Weights of a small masked image model.
Model: 2.7M parameters, encoder arch vit, decoder width 128.
Data: trained on aerial photos of the United States (SatlasPretrain), 203450 training examples, 8.6 epochs.
Rows from block 6 of the encoder of a small masked image model, named by matrix and row number. Rows with one number belong to one neuron. Each number is 128 + 32 x the weight over its row's rms, rounded and kept within 0 to 255. All counts start at 0. Numbers have three digits each. After the name is the row's rms in percent of the matrix's.
After each neuron's rows are labels from the 100 images, of 14976, where the neuron reaches its largest size: "colour at peak" is the nearest of a few named colours to the mean colour under the peak. Only what is clearly more common there than usual is listed. The data: aerial photos of the United States (SatlasPretrain). In brackets: how many of the 100.
# gate: MLP gate (encoder.blocks.6.mlp.gate.weight, 512x128), inputs 96-127
# fc1: MLP up (encoder.blocks.6.mlp.fc1.weight, 512x128), inputs 96-127
# fc2: MLP down (encoder.blocks.6.mlp.fc2.weight, 128x512, transposed), outputs 96-127

gate.104 116:084119138112119119127131125156080198136105122094082075112162148169135122153161116149137108156141
fc1.104 118:123133145118099128130106150124071186154120143126113107099145141137122131144167113187111123130144
fc2.104 123:161109118095107126128148157122090118138129183135119115132109152117099123215086179112134070144115
colour at peak: brown (64)

gate.500 162:128134110127139124120129121131101132136122141109124163135123128131112135106120125138119116120115
fc1.500 009:126092192147069103054111132094153055132108132133133140091126126102105155082184081117136088111159
fc2.500 025:102100085152136066113134160113126153166183127149057154147105162125109131060192077131108110146169
colour at peak: grey (88)

gate.244 101:109150150101132111127093101120134108122214176098122123102094073130120101144211154180132133159122
fc1.244 103:125087107161101160142149140154136133137053083140136131163150170111150159119036112083132132090118
fc2.244 103:171104124133166141146190127137084113201102082122171175142116141118149140078166177123114121098116
colour at peak: grey (86)

gate.443 097:114131104136140094131092080121115121100079126136024075122076102089088126191084121148115124123125
fc1.443 095:119127118147146116121078090103109136090079127128007100139070118103086143185104102161101116112128
fc2.443 107:078121161185146136118045165090100124037108110104080098145115118137131070142074178123118159088138
colour at peak: pink (28)

gate.19 091:109152134111156112103116167114097089087140113091117081131123174199069103122096180086115161133183
fc1.19 095:143097131159078125146137103149157155182115141168132147122128070061186170150151084155140121137081
fc2.19 092:096104114183181148123137173121096128159135112072216176128138120108154129147167109146122136123119
colour at peak: brown (64)

gate.208 109:131111156161067130142139094195115143152090101095085094064075096123180118108090121154125114112103
fc1.208 112:134126169168082116134142096176110152153100098092087112066073104119186126110079115163121119107092
fc2.208 112:063140139138138130162194145102142130106123084114081102160129114140145176080080121145140137130056
colour at peak: pink (26)

gate.338 085:133133160142089070113161108094107167126124165147123133172165128142093100089153117156122139114138
fc1.338 087:139125088092167212138105142156162083139133070124140113089086131133167134161100142125148115143105
fc2.338 082:100175157098124136093136154083138106127089120122099133086131107138115174140063080152140162099139
colour at peak: grey (96)

gate.457 099:127107106129095172101108121124115127125139121106124107101078108118082153104114117146089201133140
fc1.457 095:126114169165100158133121141131159115139157115162156107065079108121123126183102121122109181140144
fc2.457 106:083108111120088115127124112067178121129168100149106085134143051116170177152072132086148173154120
colour at peak: pink (31)

gate.297 091:141111160079143134093128131101142177161141160134185161180178108110126123124107182132156157065089
fc1.297 097:131116169091136128105122150102131195143133149145172154154194084101152133090098166122168140107124
fc2.297 096:099122135171173109119085150109068134105073121104112059073141187140126140141162122086137117118151
colour at peak: pink (38)

gate.317 085:105135139063131150123148081154130130138112079101126130114169131011109160114161143113084135133109
fc1.317 090:126149131066114153094153093148120113101096077086110149120177165052121161116190115114110134120111
fc2.317 085:099161092102142163132049142162111154156088171128138118165107086049114114111134091130131164135148
colour at peak: grey (95)

gate.370 111:151136137049130073128131128135102129164082187204117134197135127153103134127079147183173148134086
fc1.370 122:176111097102174108094177179074105166147106180222130162170157150127092146112135160122149084155134
fc2.370 121:133119151153130127114047119154144120154123152121102151100133141100085164123149134090125064129170
colour at peak: black (37)

gate.136 094:127142095097151143129094092162205111140111122124131102111118109123117098198089099070129125151161
fc1.136 107:137145100082159121128103086153200121148105145111142086115120108115120091209100110093143153177176
fc2.136 094:124111147061086133148056147112147157166166188089148127103099111152126126103141145106126161145114
colour at peak: pink (41)

gate.442 115:158127162112103122121078145076172132170122130109137126135188152110077127051069112124129202122192
fc1.442 111:096129092145134127129183113173090125085149122155107114128058093137188125207182153138127061132066
fc2.442 107:085182109165113126116082131112117130105191082112114105114120124132174114210160117108128180117156
colour at peak: grey (85)

gate.168 100:101136136149159090154153132163135136130155099102109183065107198139130178060142114117105167096105
fc1.168 103:120146137145145108152144135163137131139148100113106189065091216136139168073140129120114185098112
fc2.168 097:123172119083116129120124095139176116101111084155115153152123141163136099123114143092108203121107
colour at peak: grey (92)

gate.256 105:111113102132082104129113168159114089220149118142113141102136145166088133108101147107153199142103
fc1.256 111:129139136137145139134120092118167153057121127103143093159132117094170113138151123149103091128149
fc2.256 103:115147129097149133117161131127150133121157146156111153113146080111132144160129145052108107127146
colour at peak: pink (35)

gate.40 096:177123117183134144141181146160112122135189109132133173131113108133097136179122108100123141142124
fc1.40 100:072125141071119093112079108093159146116075129119116072114138150123160137078128138143128126125136
fc2.40 098:106171136090111120150110098136078127170174070103136116119127105125152160111133192086144096120104
colour at peak: brown (80)

gate.209 102:181108084130136126119134096085121146124208114209154148162099114150128161113115075135064152122150
fc1.209 106:105144179133124126148125164162149100132059142054101103110153157103131092149129157129201112121103
fc2.209 103:159132139134084131132124115133152120147188144146130121118112143122183096111134121096123119134138
colour at peak: grey (86)

gate.475 087:100110057075069088129096095074110118174116151183126140156135102164149104172125129152113173142089
fc1.475 092:124153195175193175135165167175166137100149097076149109103138144080095137090113143090127092109161
fc2.475 085:159103107126087102125091149132163118182155016125133170109122155116098123085150199135138097117143
colour at peak: pink (29)

gate.178 105:126120086158078092124136126175104181155170119063101157112175119121103081128155105120162149129196
fc1.178 108:127128099158088106139142125169101178145161116058105165119165109125109064143147100103166149128201
fc2.178 104:137138101143069135117050106108105124134108176074147052108139096127143140108071123114120149115144
colour at peak: grey (92)

gate.341 092:118118133067097175129160088171087129124148113110118174205127150113093137100114111056092129164115
fc1.341 096:139102127069089167139151098170079117139154107112111162221131160108106141112121106050099126158108
fc2.341 091:171094126146109123119121172126098132093032108145179100186114160114121157121137121080114150128108
colour at peak: green (32)

gate.376 101:164084115066151106086096164117133119162150167187145142115101092103183104131111131177160204100141
fc1.376 111:172089116040160103110099175115135110168161160166141151107120090119174107107115120190148181105148
fc2.376 109:147167123133187131116101166125146123185062092064121061098161112137085093145136124169127138120145
colour at peak: black (42)

gate.323 089:087153147137155171122104108103140144157099148112098157104144076156143175091108072137143131167182
fc1.323 093:068158152145150167127118116124126127151110147134107157104149070145158174094104077133145125162173
fc2.323 085:109168128145138133120166081133182102144140152085126125113160083127159153047043142135125088140142
colour at peak: pink (30)

gate.54 109:158130132105120116105079098156145147094116123128175107107228072137100159109088159132093124141149
fc1.54 118:151134126121119104099082081144148146095115117124183112123223065131115183096067163132091120147138
fc2.54 102:091144136210109144117088128100125125088212116174091100142156106139105118113073134145132121104137
colour at peak: pink (48)

gate.43 089:127082055163129107127097143144145112171106112108158095110149080148120162110117100075154094151141
fc1.43 099:147111114127149151100091149133133055160145131169139088112155140104141118116111102110159078109113
fc2.43 120:131130142091095126134063101097160146144170075127147104126137118167103103129091129138113153132120
colour at peak: pink (37)

gate.5 092:131120095136132094155078195137181115176092129066096123152181140120192089167131118098106142110095
fc1.5 099:139140099131130109145087188127182112167095139054099135163174148109186085172126108097099131113086
fc2.5 087:097157130130118142147131086141086142196160159134127081123104146115093109061134145156124132154138
colour at peak: grey (85)

gate.13 088:102151096150118109149126106116133128150130115097140121142183129141087147171109093148129225092167
fc1.13 086:084148154113093119156157137112117103154169129148152157142169145141124123169096113178169199121136
fc2.13 107:090106155133074124100160125104179141112197117169107094119126129155126136101121123113145115143070
colour at peak: pink (26)

gate.398 116:103077134129154172131082154100114127093131131157113033103114118137160136142117073105137099124139
fc1.398 099:170171123108135097123206086129193104167098164139168174130110162143153124134107165135151151162099
fc2.398 114:153141130147104126119138127117136127166167156121134125114148122108089132137104093118114082110168
colour at peak: black (25)

gate.383 105:122124074146103112128110115108129097171104141102173120090135140134158119089110104080175084132150
fc1.383 105:153097101148138161127104114131133058147162127160141101159166181107118127091108110106192081108110
fc2.383 133:140115118118078143105082091085139136163145082142104077130168152163076156107075111122128094140108
colour at peak: pink (33)

gate.322 094:150089085163153124133112147106146147141126105105133060095121072110082113156100134129135183132165
fc1.322 077:120144100114107155082109089164120180107072138078127169151122138145107168101158114107084115121127
fc2.322 109:155168121146170133165094149165138122147025119084140126070118120127082139161121087110117129108142
colour at peak: pink (33)

gate.234 095:103075109147097093131089070190051148138130167076159119116060095108066159143075162154133125132120
fc1.234 094:158174150111161147138166163094203074111084111176097117131200165149176107117165100091118133128122
fc2.234 104:156121125145115127120114116129133131163138125091126181119156105082128122199165137147137169152136
colour at peak: pink (33)

gate.424 092:150155148104122091142077076145169122101103106174133115134144156095126168088094084093130155117144
fc1.424 088:152167173086091097106120080108158097134162102218121064112128203093164130108088104119188148122121
fc2.424 102:134092149120101123114134062124152125155119173149151035073151144127147049121121147144139151131077
colour at peak: brown (65)

gate.153 087:170078143130097112129109137140133177101093134181076116099183146162145193130109111102110136105085
fc1.153 092:097163121137156143110140120118131062146153122090199122152090102090099068144148155150156122169177
fc2.153 096:145120131135162137159158170139170119153102136120172107095082137159100110125093111143123111141120
colour at peak: grey (94)

gate.298 116:121101157146163121157159130124140134098114089099094161124116192118141118165100120079164120154150
fc1.298 115:152090156158156125155160130130148128108104086120075138130102188133133128157073120070177111133147
fc2.298 111:161114112138087120134153108120178121106155230137066079117179058121125148100157118169124172124133
colour at peak: brown (63)

gate.159 102:165153121168092110156155024167136135159136188158114126131115136169106114154091081155111121136170
fc1.159 108:149162127165105111155161022174139141154131187150115142128120148174107110170086104171126107139157
fc2.159 106:099098114104161122117166114118161120113118166193125060120140181120148128146156091168134121097145
colour at peak: pink (30)

gate.335 087:148132139112117136140120160120148144185195154096149151080076124104134169108128209110124151181063
fc1.335 085:110128140152107144163111137160088133107062088155151118175192097067084136173092111116115153133158
fc2.335 079:118103109111118114125167098102161130090150149094137074131142102147109127143141116064117171118124
colour at peak: brown (86)

gate.360 099:162121098117120159128185200109131111125097110117129087118096166128125093074171083163134093136048
fc1.360 104:084113140140121104112079079149116116173144138139122141128155103141150153180094168068139151152221
fc2.360 089:094117143132162126143194094155135149148095164179112151122108144114174114147107113137119138135127
colour at peak: pink (45)

gate.377 084:159114086100169091161089109062097133142069103147100138127159089167121118161086136151130124110130
fc1.377 090:150118086099174095159103118058085118150106095137072157127162083193123102147112125143139128091124
fc2.377 083:118119159124139150129142115119067110146121134107028114127095073120130151195160113134170163157166
colour at peak: pink (35)

gate.187 115:128076122070139113150143106079104160186179156081142084137143046080104099140157116107169077087149
fc1.187 105:119075112074139111176151097117100166172179137094111114116157048082099114166135116083143031108130
fc2.187 114:129131142156127126138040163118056138067067156095107118093139093136087163030105101111125168114108
colour at peak: grey (92)

gate.444 106:104168060142156168136132133131098072111175093113155173228125189146077149101133071031117113101119
fc1.444 114:107154073145158174126140131121088071109186077113147178220114201142088147098137071045116101103106
fc2.444 101:183116147152097127137063119142122120145090110151097107111121219083107092126105199114121122133084
colour at peak: brown (79)

gate.270 101:158180127115124072103100151115074165129143112144126100133090121139127161172074150175151133154102
fc1.270 105:178183118148134118092149163089091174122171114183090101093150162127161155162068130125149121130143
fc2.270 111:133157147111093116084099074142127144190079205052111116139141138116140119161143109108136119118146
colour at peak: black (46)

gate.363 104:164081117084138118116101141160103168151139114106106137186137142129077176126094132052117124146135
fc1.363 108:094165137174120129124147112094147093119116149137142105055127121119166078128165115204140131111137
fc2.363 109:187190122203063122144084134117121123144112143057124160080168110121141146190104096186152065113156
colour at peak: brown (91)

gate.203 082:194152073139127190099098104075175146126125111088109126098124106098127171112081173103093099123127
fc1.203 090:093104154137127041128160154172099118142153137166140099145112146152119075181165096152164164138165
fc2.203 086:103143119213107097143209121151134111124126104189148142147126131135192172121082118120114026153149
colour at peak: grey (89)

gate.454 099:102100063136079189144141135120140127143175120142122170110151134140146084141149095099148090078085
fc1.454 106:150137166116167049131122144181118107105098164077125091155147133097119165126107136175117168151178
fc2.454 094:097139102136096130125162107111089137078123149176109187185143056086122140092158218124143178138164
colour at peak: pink (45)

gate.163 101:124178117155168077195151131107161170141125149132099138136153115134035146126162135154078115115092
fc1.163 107:141148083180156077213118178098133157166119128113109101114166127127060128111192106144098114140094
fc2.163 112:111140114082132122098055091139144139065087176181107101127158097128129164126111097066105180127159
colour at peak: grey (91)

gate.253 108:083071094131081090088131106150144120134161182110113076098101134119106140140088120164104118093113
fc1.253 106:175175150170157148171149141134136108157074082162142109128143115138135112143138131085166173181152
fc2.253 116:094138126105116123135154125118117124114119053110081164152158191109119154136138117139126053105144
colour at peak: black (30)