python train.py --encoder_arch="vit" --horizontal_flip=true --mask_ratio=0.6 --encoder_inner_norm=false --beta1=0.95 --eps=1e-08 --max_precond_dim=512
Rows from block 3 of the encoder of a small masked image model, named by matrix and row number. Rows with one number belong to one neuron. Each number is 128 + 32 x the weight over its row's rms, rounded and kept within 0 to 255. All counts start at 0. Numbers have three digits each.
After each neuron's rows are labels from the 100 images, of 14976, where the neuron reaches its largest size: "strongest on" is what is common among them. Only what is clearly more common there than usual is listed. The data: aerial photos of the United States (SatlasPretrain). In brackets: how many of the 100.
# gate: MLP gate (encoder.blocks.3.mlp.gate.weight, 512x128), inputs 43-85
# fc1: MLP up (encoder.blocks.3.mlp.fc1.weight, 512x128), inputs 43-85
# fc2: MLP down (encoder.blocks.3.mlp.fc2.weight, 128x512, transposed), outputs 43-85

gate.433:083113183097163104135141129066169129115132127162080111096170096087170164117160153105067115067076095114175135152168147128146117160
fc1.433:101150106139102159111169090159077121204130070112135142174089143185067072146110078162142092092087142147134169114116164136104158132
fc2.433:119100146049168150087107083160166112087110093080174152110131136172105142144127127127150064102073196130081100083162096130142140130
strongest on: building (85)

gate.109:113127118087144123019155140165142167148091141099102103052123137180155083147127112118147194144135122081141127113105165138047127106
fc1.109:154103085142128118143107206128108112136128148138146156089169123123123053112190115120109128154134037136102147091112187116114111094
fc2.109:128045122086133168091135148108100136138145155115172180097142082144177146182156081174136117125104091114127156108197164139140125098
strongest on: building (76)

gate.428:151178202072105063085138132189083125126147130122138115128126111132112110185146174103148116102137181101087122122130143121119141104
fc1.428:176102149202092176106137106085085182148055085094139155131120112163072121162119153156165131168129143112167116136094129157158109134
fc2.428:127094150124115156158143090119144038108039096115126129135173132117057169131097144138144114137116127143192105168098129096144142098
strongest on: building (76)

gate.3:109163174074165099115133157082088140102133227142143130134158086114192125146137178136085144072069186142097117117167132081102105160
fc1.3:149110126144176133080198153095123099116100118156084126112172172152114104135129130101125143159064115138123107082159155168162171099
fc2.3:123069137076082141130110115161101088082104090106074116116078150125188176169112163137111110104128068101128139127125173125168134129
strongest on: building (67)

gate.30:124167114115144149085154137131125139087174161150134117162103145097138077111153173124064132113111148108150075117166067142150109142
fc1.30:072127146122114137100084140085103119131085032084103133200111131177117131135149074164113087052117139162101146133160097099160136117
fc2.30:095144114059192128088155111124174098105115096084121126088192130128156100111122159168153123113194126127109140151151070128155080133
strongest on: building (86)

gate.502:156153158115148118129087108134113175092097155188162134092155149119175097154154087138120154084075091121106185139139124177153094133
fc1.502:085097103119160122150138177144110051169135073136094097109123055135112146084123157105104131191169125118125096063102076090154159132
fc2.502:127099196111121077164129035131110133189143154204115146148125183175112129199179144121169107143171116143081151137132198140168136112
strongest on: building (67)

gate.262:052144104121162137125165145162159130087145079172108170137120130111128094132157127207166140129090151168132169069121141142130152142
fc1.262:185176125166128117138107196152137100035100140103140113143175137121137146165122155113128155151130105160143114136101124138125079087
fc2.262:138112109150106151120192114091140110129061082116139116136112079061120166165089118111140137143117128092125165149174095088108091144
strongest on: building (76)

gate.176:136081148151161114094158071128125173150100143000138093121175094171140113085085147133112102108159120141139105159108105113074145123
fc1.176:111117140130100139103150109107183216149150176173126065120081102172186148189082132096132126242193137126118108177115081137145145108
fc2.176:140124097104098150089104087061158137097137157207137138071103141088079148117131136150055139121099171097159099102155064144121162127
strongest on: crop field (34)

gate.370:100095109127119127152180112103167122124115144109138139106076157133125131135116177132111095065133129127087131151159064131157118135
fc1.370:104116143122126095108125130152129130139125124087103099109107150124087042151122102078160127141100112192110125155131123163156190100
fc2.370:206107177119128132090125163099135148133107143102095095139103121170101143120104090121038161173105181123132149125139188129140127128
strongest on: crop field (58)

gate.249:118123133123089103129147079109178112125172119062126146129121081121176160114143142105073136071167131099188089149123122119142142148
fc1.249:081146165145040146087124124103149153212111096094138101135096087123100130099156079097184119146121092135114177150164152132092148111
fc2.249:145122164109140073101113160089081101151109126087089097104110118098092105141123133086158075159061128163081131106147211124162118101
strongest on: building (76)

gate.357:106167162158118158145160091126114142188125104097137122157148161144114100148165158215121071114103141127118088197131042103137170174
fc1.357:090096150098120123123141101117133104122135105106091180050113163088132125134103074105111031137146136128095132088095089112062115148
fc2.357:115114087137100113132146108146127137156105173151172104162116100188105148103166161088124216179100153125146116184150147124207154145
strongest on: crop field (27)

gate.178:092180190143118104081167193121144119148093117149173138144110154126164066140176125136154093151116108116092123164145091118108094165
fc1.178:149142158137088115149113104147142100075169147109108099130107107100138181195129139148088153165169155149128139049142103124081171051
fc2.178:141112121102081171097186107146160105142143142139127129047124113165158129111178117062114051085147138137160117160133133143173081127
strongest on: crop field (59)

gate.457:127085124114104127129091065132176086168113089114097151170165201128063124072110096171166130138148152176141132126091206068133153115
fc1.457:114114079179093140169099178162121117137159108096085125135141158185080142121143108098138110076169134119201148143135114061097125091
fc2.457:111135135100150122098146123097084144151152160157159148110135095165153055158089167110147134122170122092151081143164059129148097136
strongest on: crop field (26)

gate.447:162157110161155123110122152160131118089097102134125165105189133168135220082224120176115122134113096101113142151171103077082124101
fc1.447:076161097146144107107190129158121170128116134121159125091129087213151191108165144163115111133152089087109163165164174139047093112
fc2.447:158162129143138096139135156122090143104163105157134126095179115121189198144148104087118143159154157140122131167133125186157148136
strongest on: building (83)

gate.69:183120115166152144190146126122114103148112090133122108091089129166098169100101175172094168104137127176100098195180096087129134116
fc1.69:178112138171153098143156149109195125172102114117141197082057120160129124153110130141118164113115109206075101203152152131093127147
fc2.69:167157118216145132148109173136137105129166144137114018126202089106077101133128141108100066114162139120127106154056078159107169109
strongest on: building (96)

gate.468:115145163125082119129145142134117109103135124124141142155113088107142089214121122134086078085115182094071154144084137079110112164
fc1.468:113115164159052116155166194173067135158189143128107099147116125145099043143079145170095119152110098104128127154080126195124126100
fc2.468:111160122138103164127143146128107166076204158188132132144127113215136129091075164123110166173179123132072165124075161156096126167
strongest on: building (72)

gate.395:104122117096109136150163083116142113116085071095164123175092076165145170191130133134092149121141163182122138173138128149095140100
fc1.395:122179132118082116096149147127080101077079061163154053117133134147158118211118171159112157130053113135081099155126173108091194149
fc2.395:091178146159063143117127195152069116162077095115204109128185126139111164200132118098162153114071125137168139141098130112143163146
strongest on: building (80)

gate.321:133126117099140074126156119103148135180149142104096128142147088149175153104118119167109167106125111087144087143148147108107083119
fc1.321:141156135091112055171146149138103122199148111110091162126114124173170126120108070122137175115158129093159144142151144095129088105
fc2.321:146100181180160108098143154141155138137125126132150054187124164126064163111131121117157090139169182125188146127138126105130115105
strongest on: building (72)

gate.58:179126163140160136142141072131098110094106147095104133119134078114134102178112117138080105081182141128168114160186166118135181092
fc1.58:092088111115136087159111115149179088100182159150137191092145112127128175119144112143121164122157128144150085097105091173130115187
fc2.58:129135100093121132134111109147121142142171150100159150115188168159117150167142134155136136135235117125158065101141121078135127097
strongest on: building (76)

gate.145:139175107109141154077128120066088147078086105126082093139132152129145139123137130069123061116119146162126122164160146191060146090
fc1.145:174101103150118131130121127130113099114160086051071116038150132088092132159164183083100119084097113141121123172153149147071088144
fc2.145:128120130159058167134172142161092132112115117105158104167151111135127110126149138109107123178147094177100140146127132101109080114
strongest on: building (87)

gate.240:127063109098134147141091119142140144135082098108086190159117093100169047116157111119109092101119116090069099148114135114102103153
fc1.240:124091124106093182142083113155188145098152102078166118109125151157078152144077114139162121118098107107158120127160122120114162109
fc2.240:138170133141137169098139081114138153093154111067129090158193085150057122139084116148194143137162140162136134136089122089121171105
strongest on: river (26)

gate.38:131128131129107100148161090133114107169178149121114157096115114103125120085101124181161103126169183197166143135133091126159123068
fc1.38:117135108098153122086177144105137148115180120178110145139099111185132140162146120112108158108116061062069162096179166087142132184
fc2.38:176117176160197117140166121156121136138139190145143151138097112120097103118082103144145150143140132090128107132119147110099064106
strongest on: building (77)

gate.188:044118140105099139079137127076147065110137076065100158138140156160153104088160174119107125128112119085108130101183120166198088056
fc1.188:121148169100172102196125093126138175143109124211145124104084127123094159186135124147168114121124177144126111132124101097054135154
fc2.188:145128120100165096167114097215146152124081131201141104120109094104093197125147176111106103095095157127081140098148119131172159178
strongest on: crop field (42)

gate.254:101133206113185112124144132129124141150097104115126104163126091121138081115097124149135110132163100154143103110142191134171134144
fc1.254:106186163150161074158126127080114110155103099118096179142119161119147118132117125177086158074128139094166139120171120070148095134
fc2.254:175074181127128106115124151093128115101104122139079119135101164143103152187082102121145168187187101165092136173116151167082145068
strongest on: crop field (35)

gate.151:118137129131175079096107108123115132103161181105124163141093111143159155118160141200106090082082122142134192156136138132117098094
fc1.151:164162144157106127114151107178170133126104136118163123113102088108107123080079054106087078087131116131165170129122163158127089058
fc2.151:096106138136125158116197192117108096145070100089143081178172103125137098098146140144179111177135152145148113119146125150114108154
strongest on: building (72)

gate.12:142129181117149116099178139158151141104140182124127106037109121128137158101144140143103142155101070101055130134112084124136137151
fc1.12:177135177130146127121135081141188121131134132182115087119157123100155111145166112118130118135028129099116148125192152150143100174
fc2.12:125124123124113125102122181149065119118133161119094182115110164087148152115154142064108118104069088147085094145144190153106184185
strongest on: building (94)

gate.8:209148083170160193121143129136145079195155104140132140162145112114149103146131151171075079120101120171087142171109165082174101170
fc1.8:085129142055062093111060076137113086056133158098132087145091161163113147069123125113125173162104119138153115107125103138119123132
fc2.8:137125188194089096135105084174111084082138127110123138152127139142115161145151116135130149109108114104077123126127117170067169145
strongest on: building (75)

gate.238:185087132142131151056096161152121110166098110149150182056138153192133110138114204101169106112087160104140151191119105068122123101
fc1.238:166130091174135138214128186144151118100156063145133193058050124128140177153110121151081159154120132144169066084088166138131118116
fc2.238:129102135167141113166148119135097157105131134033131193098152145147138120197154103158117177136176123148123089166103115128140112088
strongest on: building (75)

gate.394:096095095116098133111173161164112122150173158152126097100139139145157139091120115153146118131116156160132125115131107041086121071
fc1.394:093127108187129081104111145094105157142075123127164111115133158144105158075174133123108163108163101132151142145102149170128105126
fc2.394:087127135102097107157066126136092204128089064171139100126123094126145100130129153128075065096120100084096158142053093147127149156
strongest on: building (94)

gate.416:125125137080153103056124127137130088137133112090140124120163174098191099180105145136161116126160095094114145131147075196130068174
fc1.416:142122132142106176043056104109130097113155141133106177142108110119167160167154113121102127205136120119133201062147126151147087083
fc2.416:124142115094104188033198121123105118143174118093129164115162154158137108116197088179141072156110102131135120133148096166078085134
strongest on: crop field (64)

gate.385:067113163141166115079094134069133100170098149174144125192129135099183141133137157083080105152149121130120127113099108183120095164
fc1.385:176173178206111112111128145118153088071153128142154063117109116150132169144125148133086219134129137089129101140163122108134158075
fc2.385:119099111123082129156153143097169052111116168148129115076132135184118142084129132080134006168088076147137098193151145101148149128
strongest on: crop field (79)

gate.65:104118183117129122099119159084154075129115161123156108108136180128160064127091122166109098148121089090124112135097109138097133125
fc1.65:082108082149160144133118143148096161163138153158120136079197134144099120083128130120197093134131103109147151156139128144107140204
fc2.65:107114121129204118098091162163145170198133108152117121182178110076120151092118102124113196096110141112098158093078164135109124137
strongest on: crop field (81)

gate.299:116066115165140133157126104118142161125178124174160107141088110178138166074101179118102145117089122133116133183104079116123183148
fc1.299:176119131142111147118122131142078080126122074125131119095116114172117145102137164053085156127085202141085125135128172160150140152
fc2.299:145108118083172128116097144169134118101129114100141151164143116129118089072125152146151097139174139116157092049211119132125133136
strongest on: building (80)

gate.303:106184150144111124115081153152170119111093185129125106090094162111131149197112178128106135165096140168188170197123072173111121117
fc1.303:089147117121122114169075104141110192094120106165110134123151148131149115078137085066142136138114164156139093203082154087099082068
fc2.303:153145138079185102166092116185149132051154160092131151122159117075109074098127134142083160109141161116116124137124127139139158170
strongest on: building (76)

gate.289:109130103124156131138120095150043103106147159023056139165141176162134110141121124108086091102162138188129096164109157121091173134
fc1.289:098169138161090123155132107088102186137113176226099165160140141139117101156144105129108100127188126121143098141104075125119136125
fc2.289:129180130118126120158124087109094123117077144225147128132152109108055102108123126119098125133161081124141113085154076125069157181
strongest on: crop field (55)

gate.426:101119123154062188139122083131143120100130175118124107157109120118095105143121130119137103095110167127152134148142127049133139122
fc1.426:167069169102118150226108099099121120131126170159100114164095161087104183105182117160142092109132189068143130111120136174133090077
fc2.426:136135108128146169115133115124097147141137193193190121154055155142068128190163153152137095127162192152141161112117143132164142114
strongest on: building (71)

gate.216:138131152152102169093097105153134086127058168033154126142107129138149090129126097153066097143144098133109128126119135188145146173
fc1.216:086138103087125154134152157045098168080128126128070101126116136149149092140154095083110134188185143154197157100120153117183140174
fc2.216:179151137136156150108130100100136171075128127117166122130079128151135138164123144117077132193136180120209163137148106165136121122
strongest on: crop field (78)

gate.15:104132115122125182119132157161059166178153103116175098112121147178154125129043129188118091129115141161109095097160114077145136076
fc1.15:213166073137130148159184121140156107100166183139173154160149143076145129100141132130074120132127083155112128196089139119092096162
fc2.15:094142140124126137148141186145146123129059102134146098082137141113068142110046048175148168142100126227147140117125128137146133102
strongest on: building (76)

gate.225:132152116096077129111142087144142126129123103121072118070063122067134115133140190128115069110103140163017137157157107081131158129
fc1.225:130096124155124114159153099149137138117145073087217157155129167097124114123094238153101107084105121184188134164146056103156100138
fc2.225:098135142128098163143131075137157124111055109109140131220159126106073146122169186154129086157071102205187176072116079120129143113
strongest on: building (89)

gate.200:090101158114078128152131062111170105107169138106145138087087136148153108109110148195158061088103130187193190207143098150142116066
fc1.200:100102134152125155119173116148086167143081133157092140155093103124161139176095136110076164152149141096112099120135142153089084132
fc2.200:154131133170142130122184120095115067112124124171161146162133155087166174205064132105144145154086101081118154072136157085109077095
strongest on: building (69)

gate.85:117132125168158103090101129111138110133111103117127094101096101179183185067090135101126178132052117156082142168166119107151124148
fc1.85:082137154187112105138159147148139132169136082158140139116098140192137129146071168093093131091124162151148131123164097124133119122
fc2.85:139102128143181160183069154145121163119121146123173128152144110139126120123103082116121158103170168121182152086082149137129123121
strongest on: building (83)

gate.486:102161099111123141123108150147131155122144101121110141127130173142159127151128147168163108184086102166127178148120130133109119120
fc1.486:109115152122138142140102099152098137157124145126112165092139124164125166180152107089163135104150150067108142114148128152129085087
fc2.486:120101156073140089123130111119204150143149130158127069150109066092109102122107116178114119160133126149130084127156144114134147133
strongest on: building (86)

gate.99:189167105150145128139123115144182107106130103131119121127123132123128118129136148224065151101111096132076067111133165121190125116
fc1.99:120102184135150147115159137154018120178153126116150134133089094133096145090090109062159095124146114125167129184128145103122115147
fc2.99:181140120130092137116078118217110107175057082132130140166167147144123124152106084160103113134134185189147103119128147160176131124
strongest on: building (89)

gate.268:106097158123139167076130099195098101148130130058100135158134114137165101086111122126076166145148102173166141203134093156123071098
fc1.268:100130035142076157192150075084159125089122092119160118073173120107128115182129138132085104126109156145127073059123138173131175186
fc2.268:108153063110077141163077103104173114096094099173188167131152128108162142162131186176108147140097106167134093112165157088088154187
strongest on: building (99)

gate.237:095117130070099154059139097104098125119159152147152161093080147160127116098124177151152080162117144135092138085088149137123156150
fc1.237:145119103115161120118092128118094128123104091125144185108094163091191173110121175141153165085185087104133165125153169162167109096
fc2.237:104094123127091092160115111184214169119127076091115123122132112112129174110092173118119186106146176149158165135116083103216129119
strongest on: crop field (26)

gate.496:082153059158099139147152168147150157089136086145115087097115144139190131116088181189113136157097055131129129113139118084065115087
fc1.496:063125105107117139089121174082083114184134110161093120089165109160080125164082095129134132124159136155142164164149131116138063136
fc2.496:158078154107167144136142105170148063116104140150141172135133179146118168159128130095077180054168084123128147163168062132085095136
strongest on: building (95)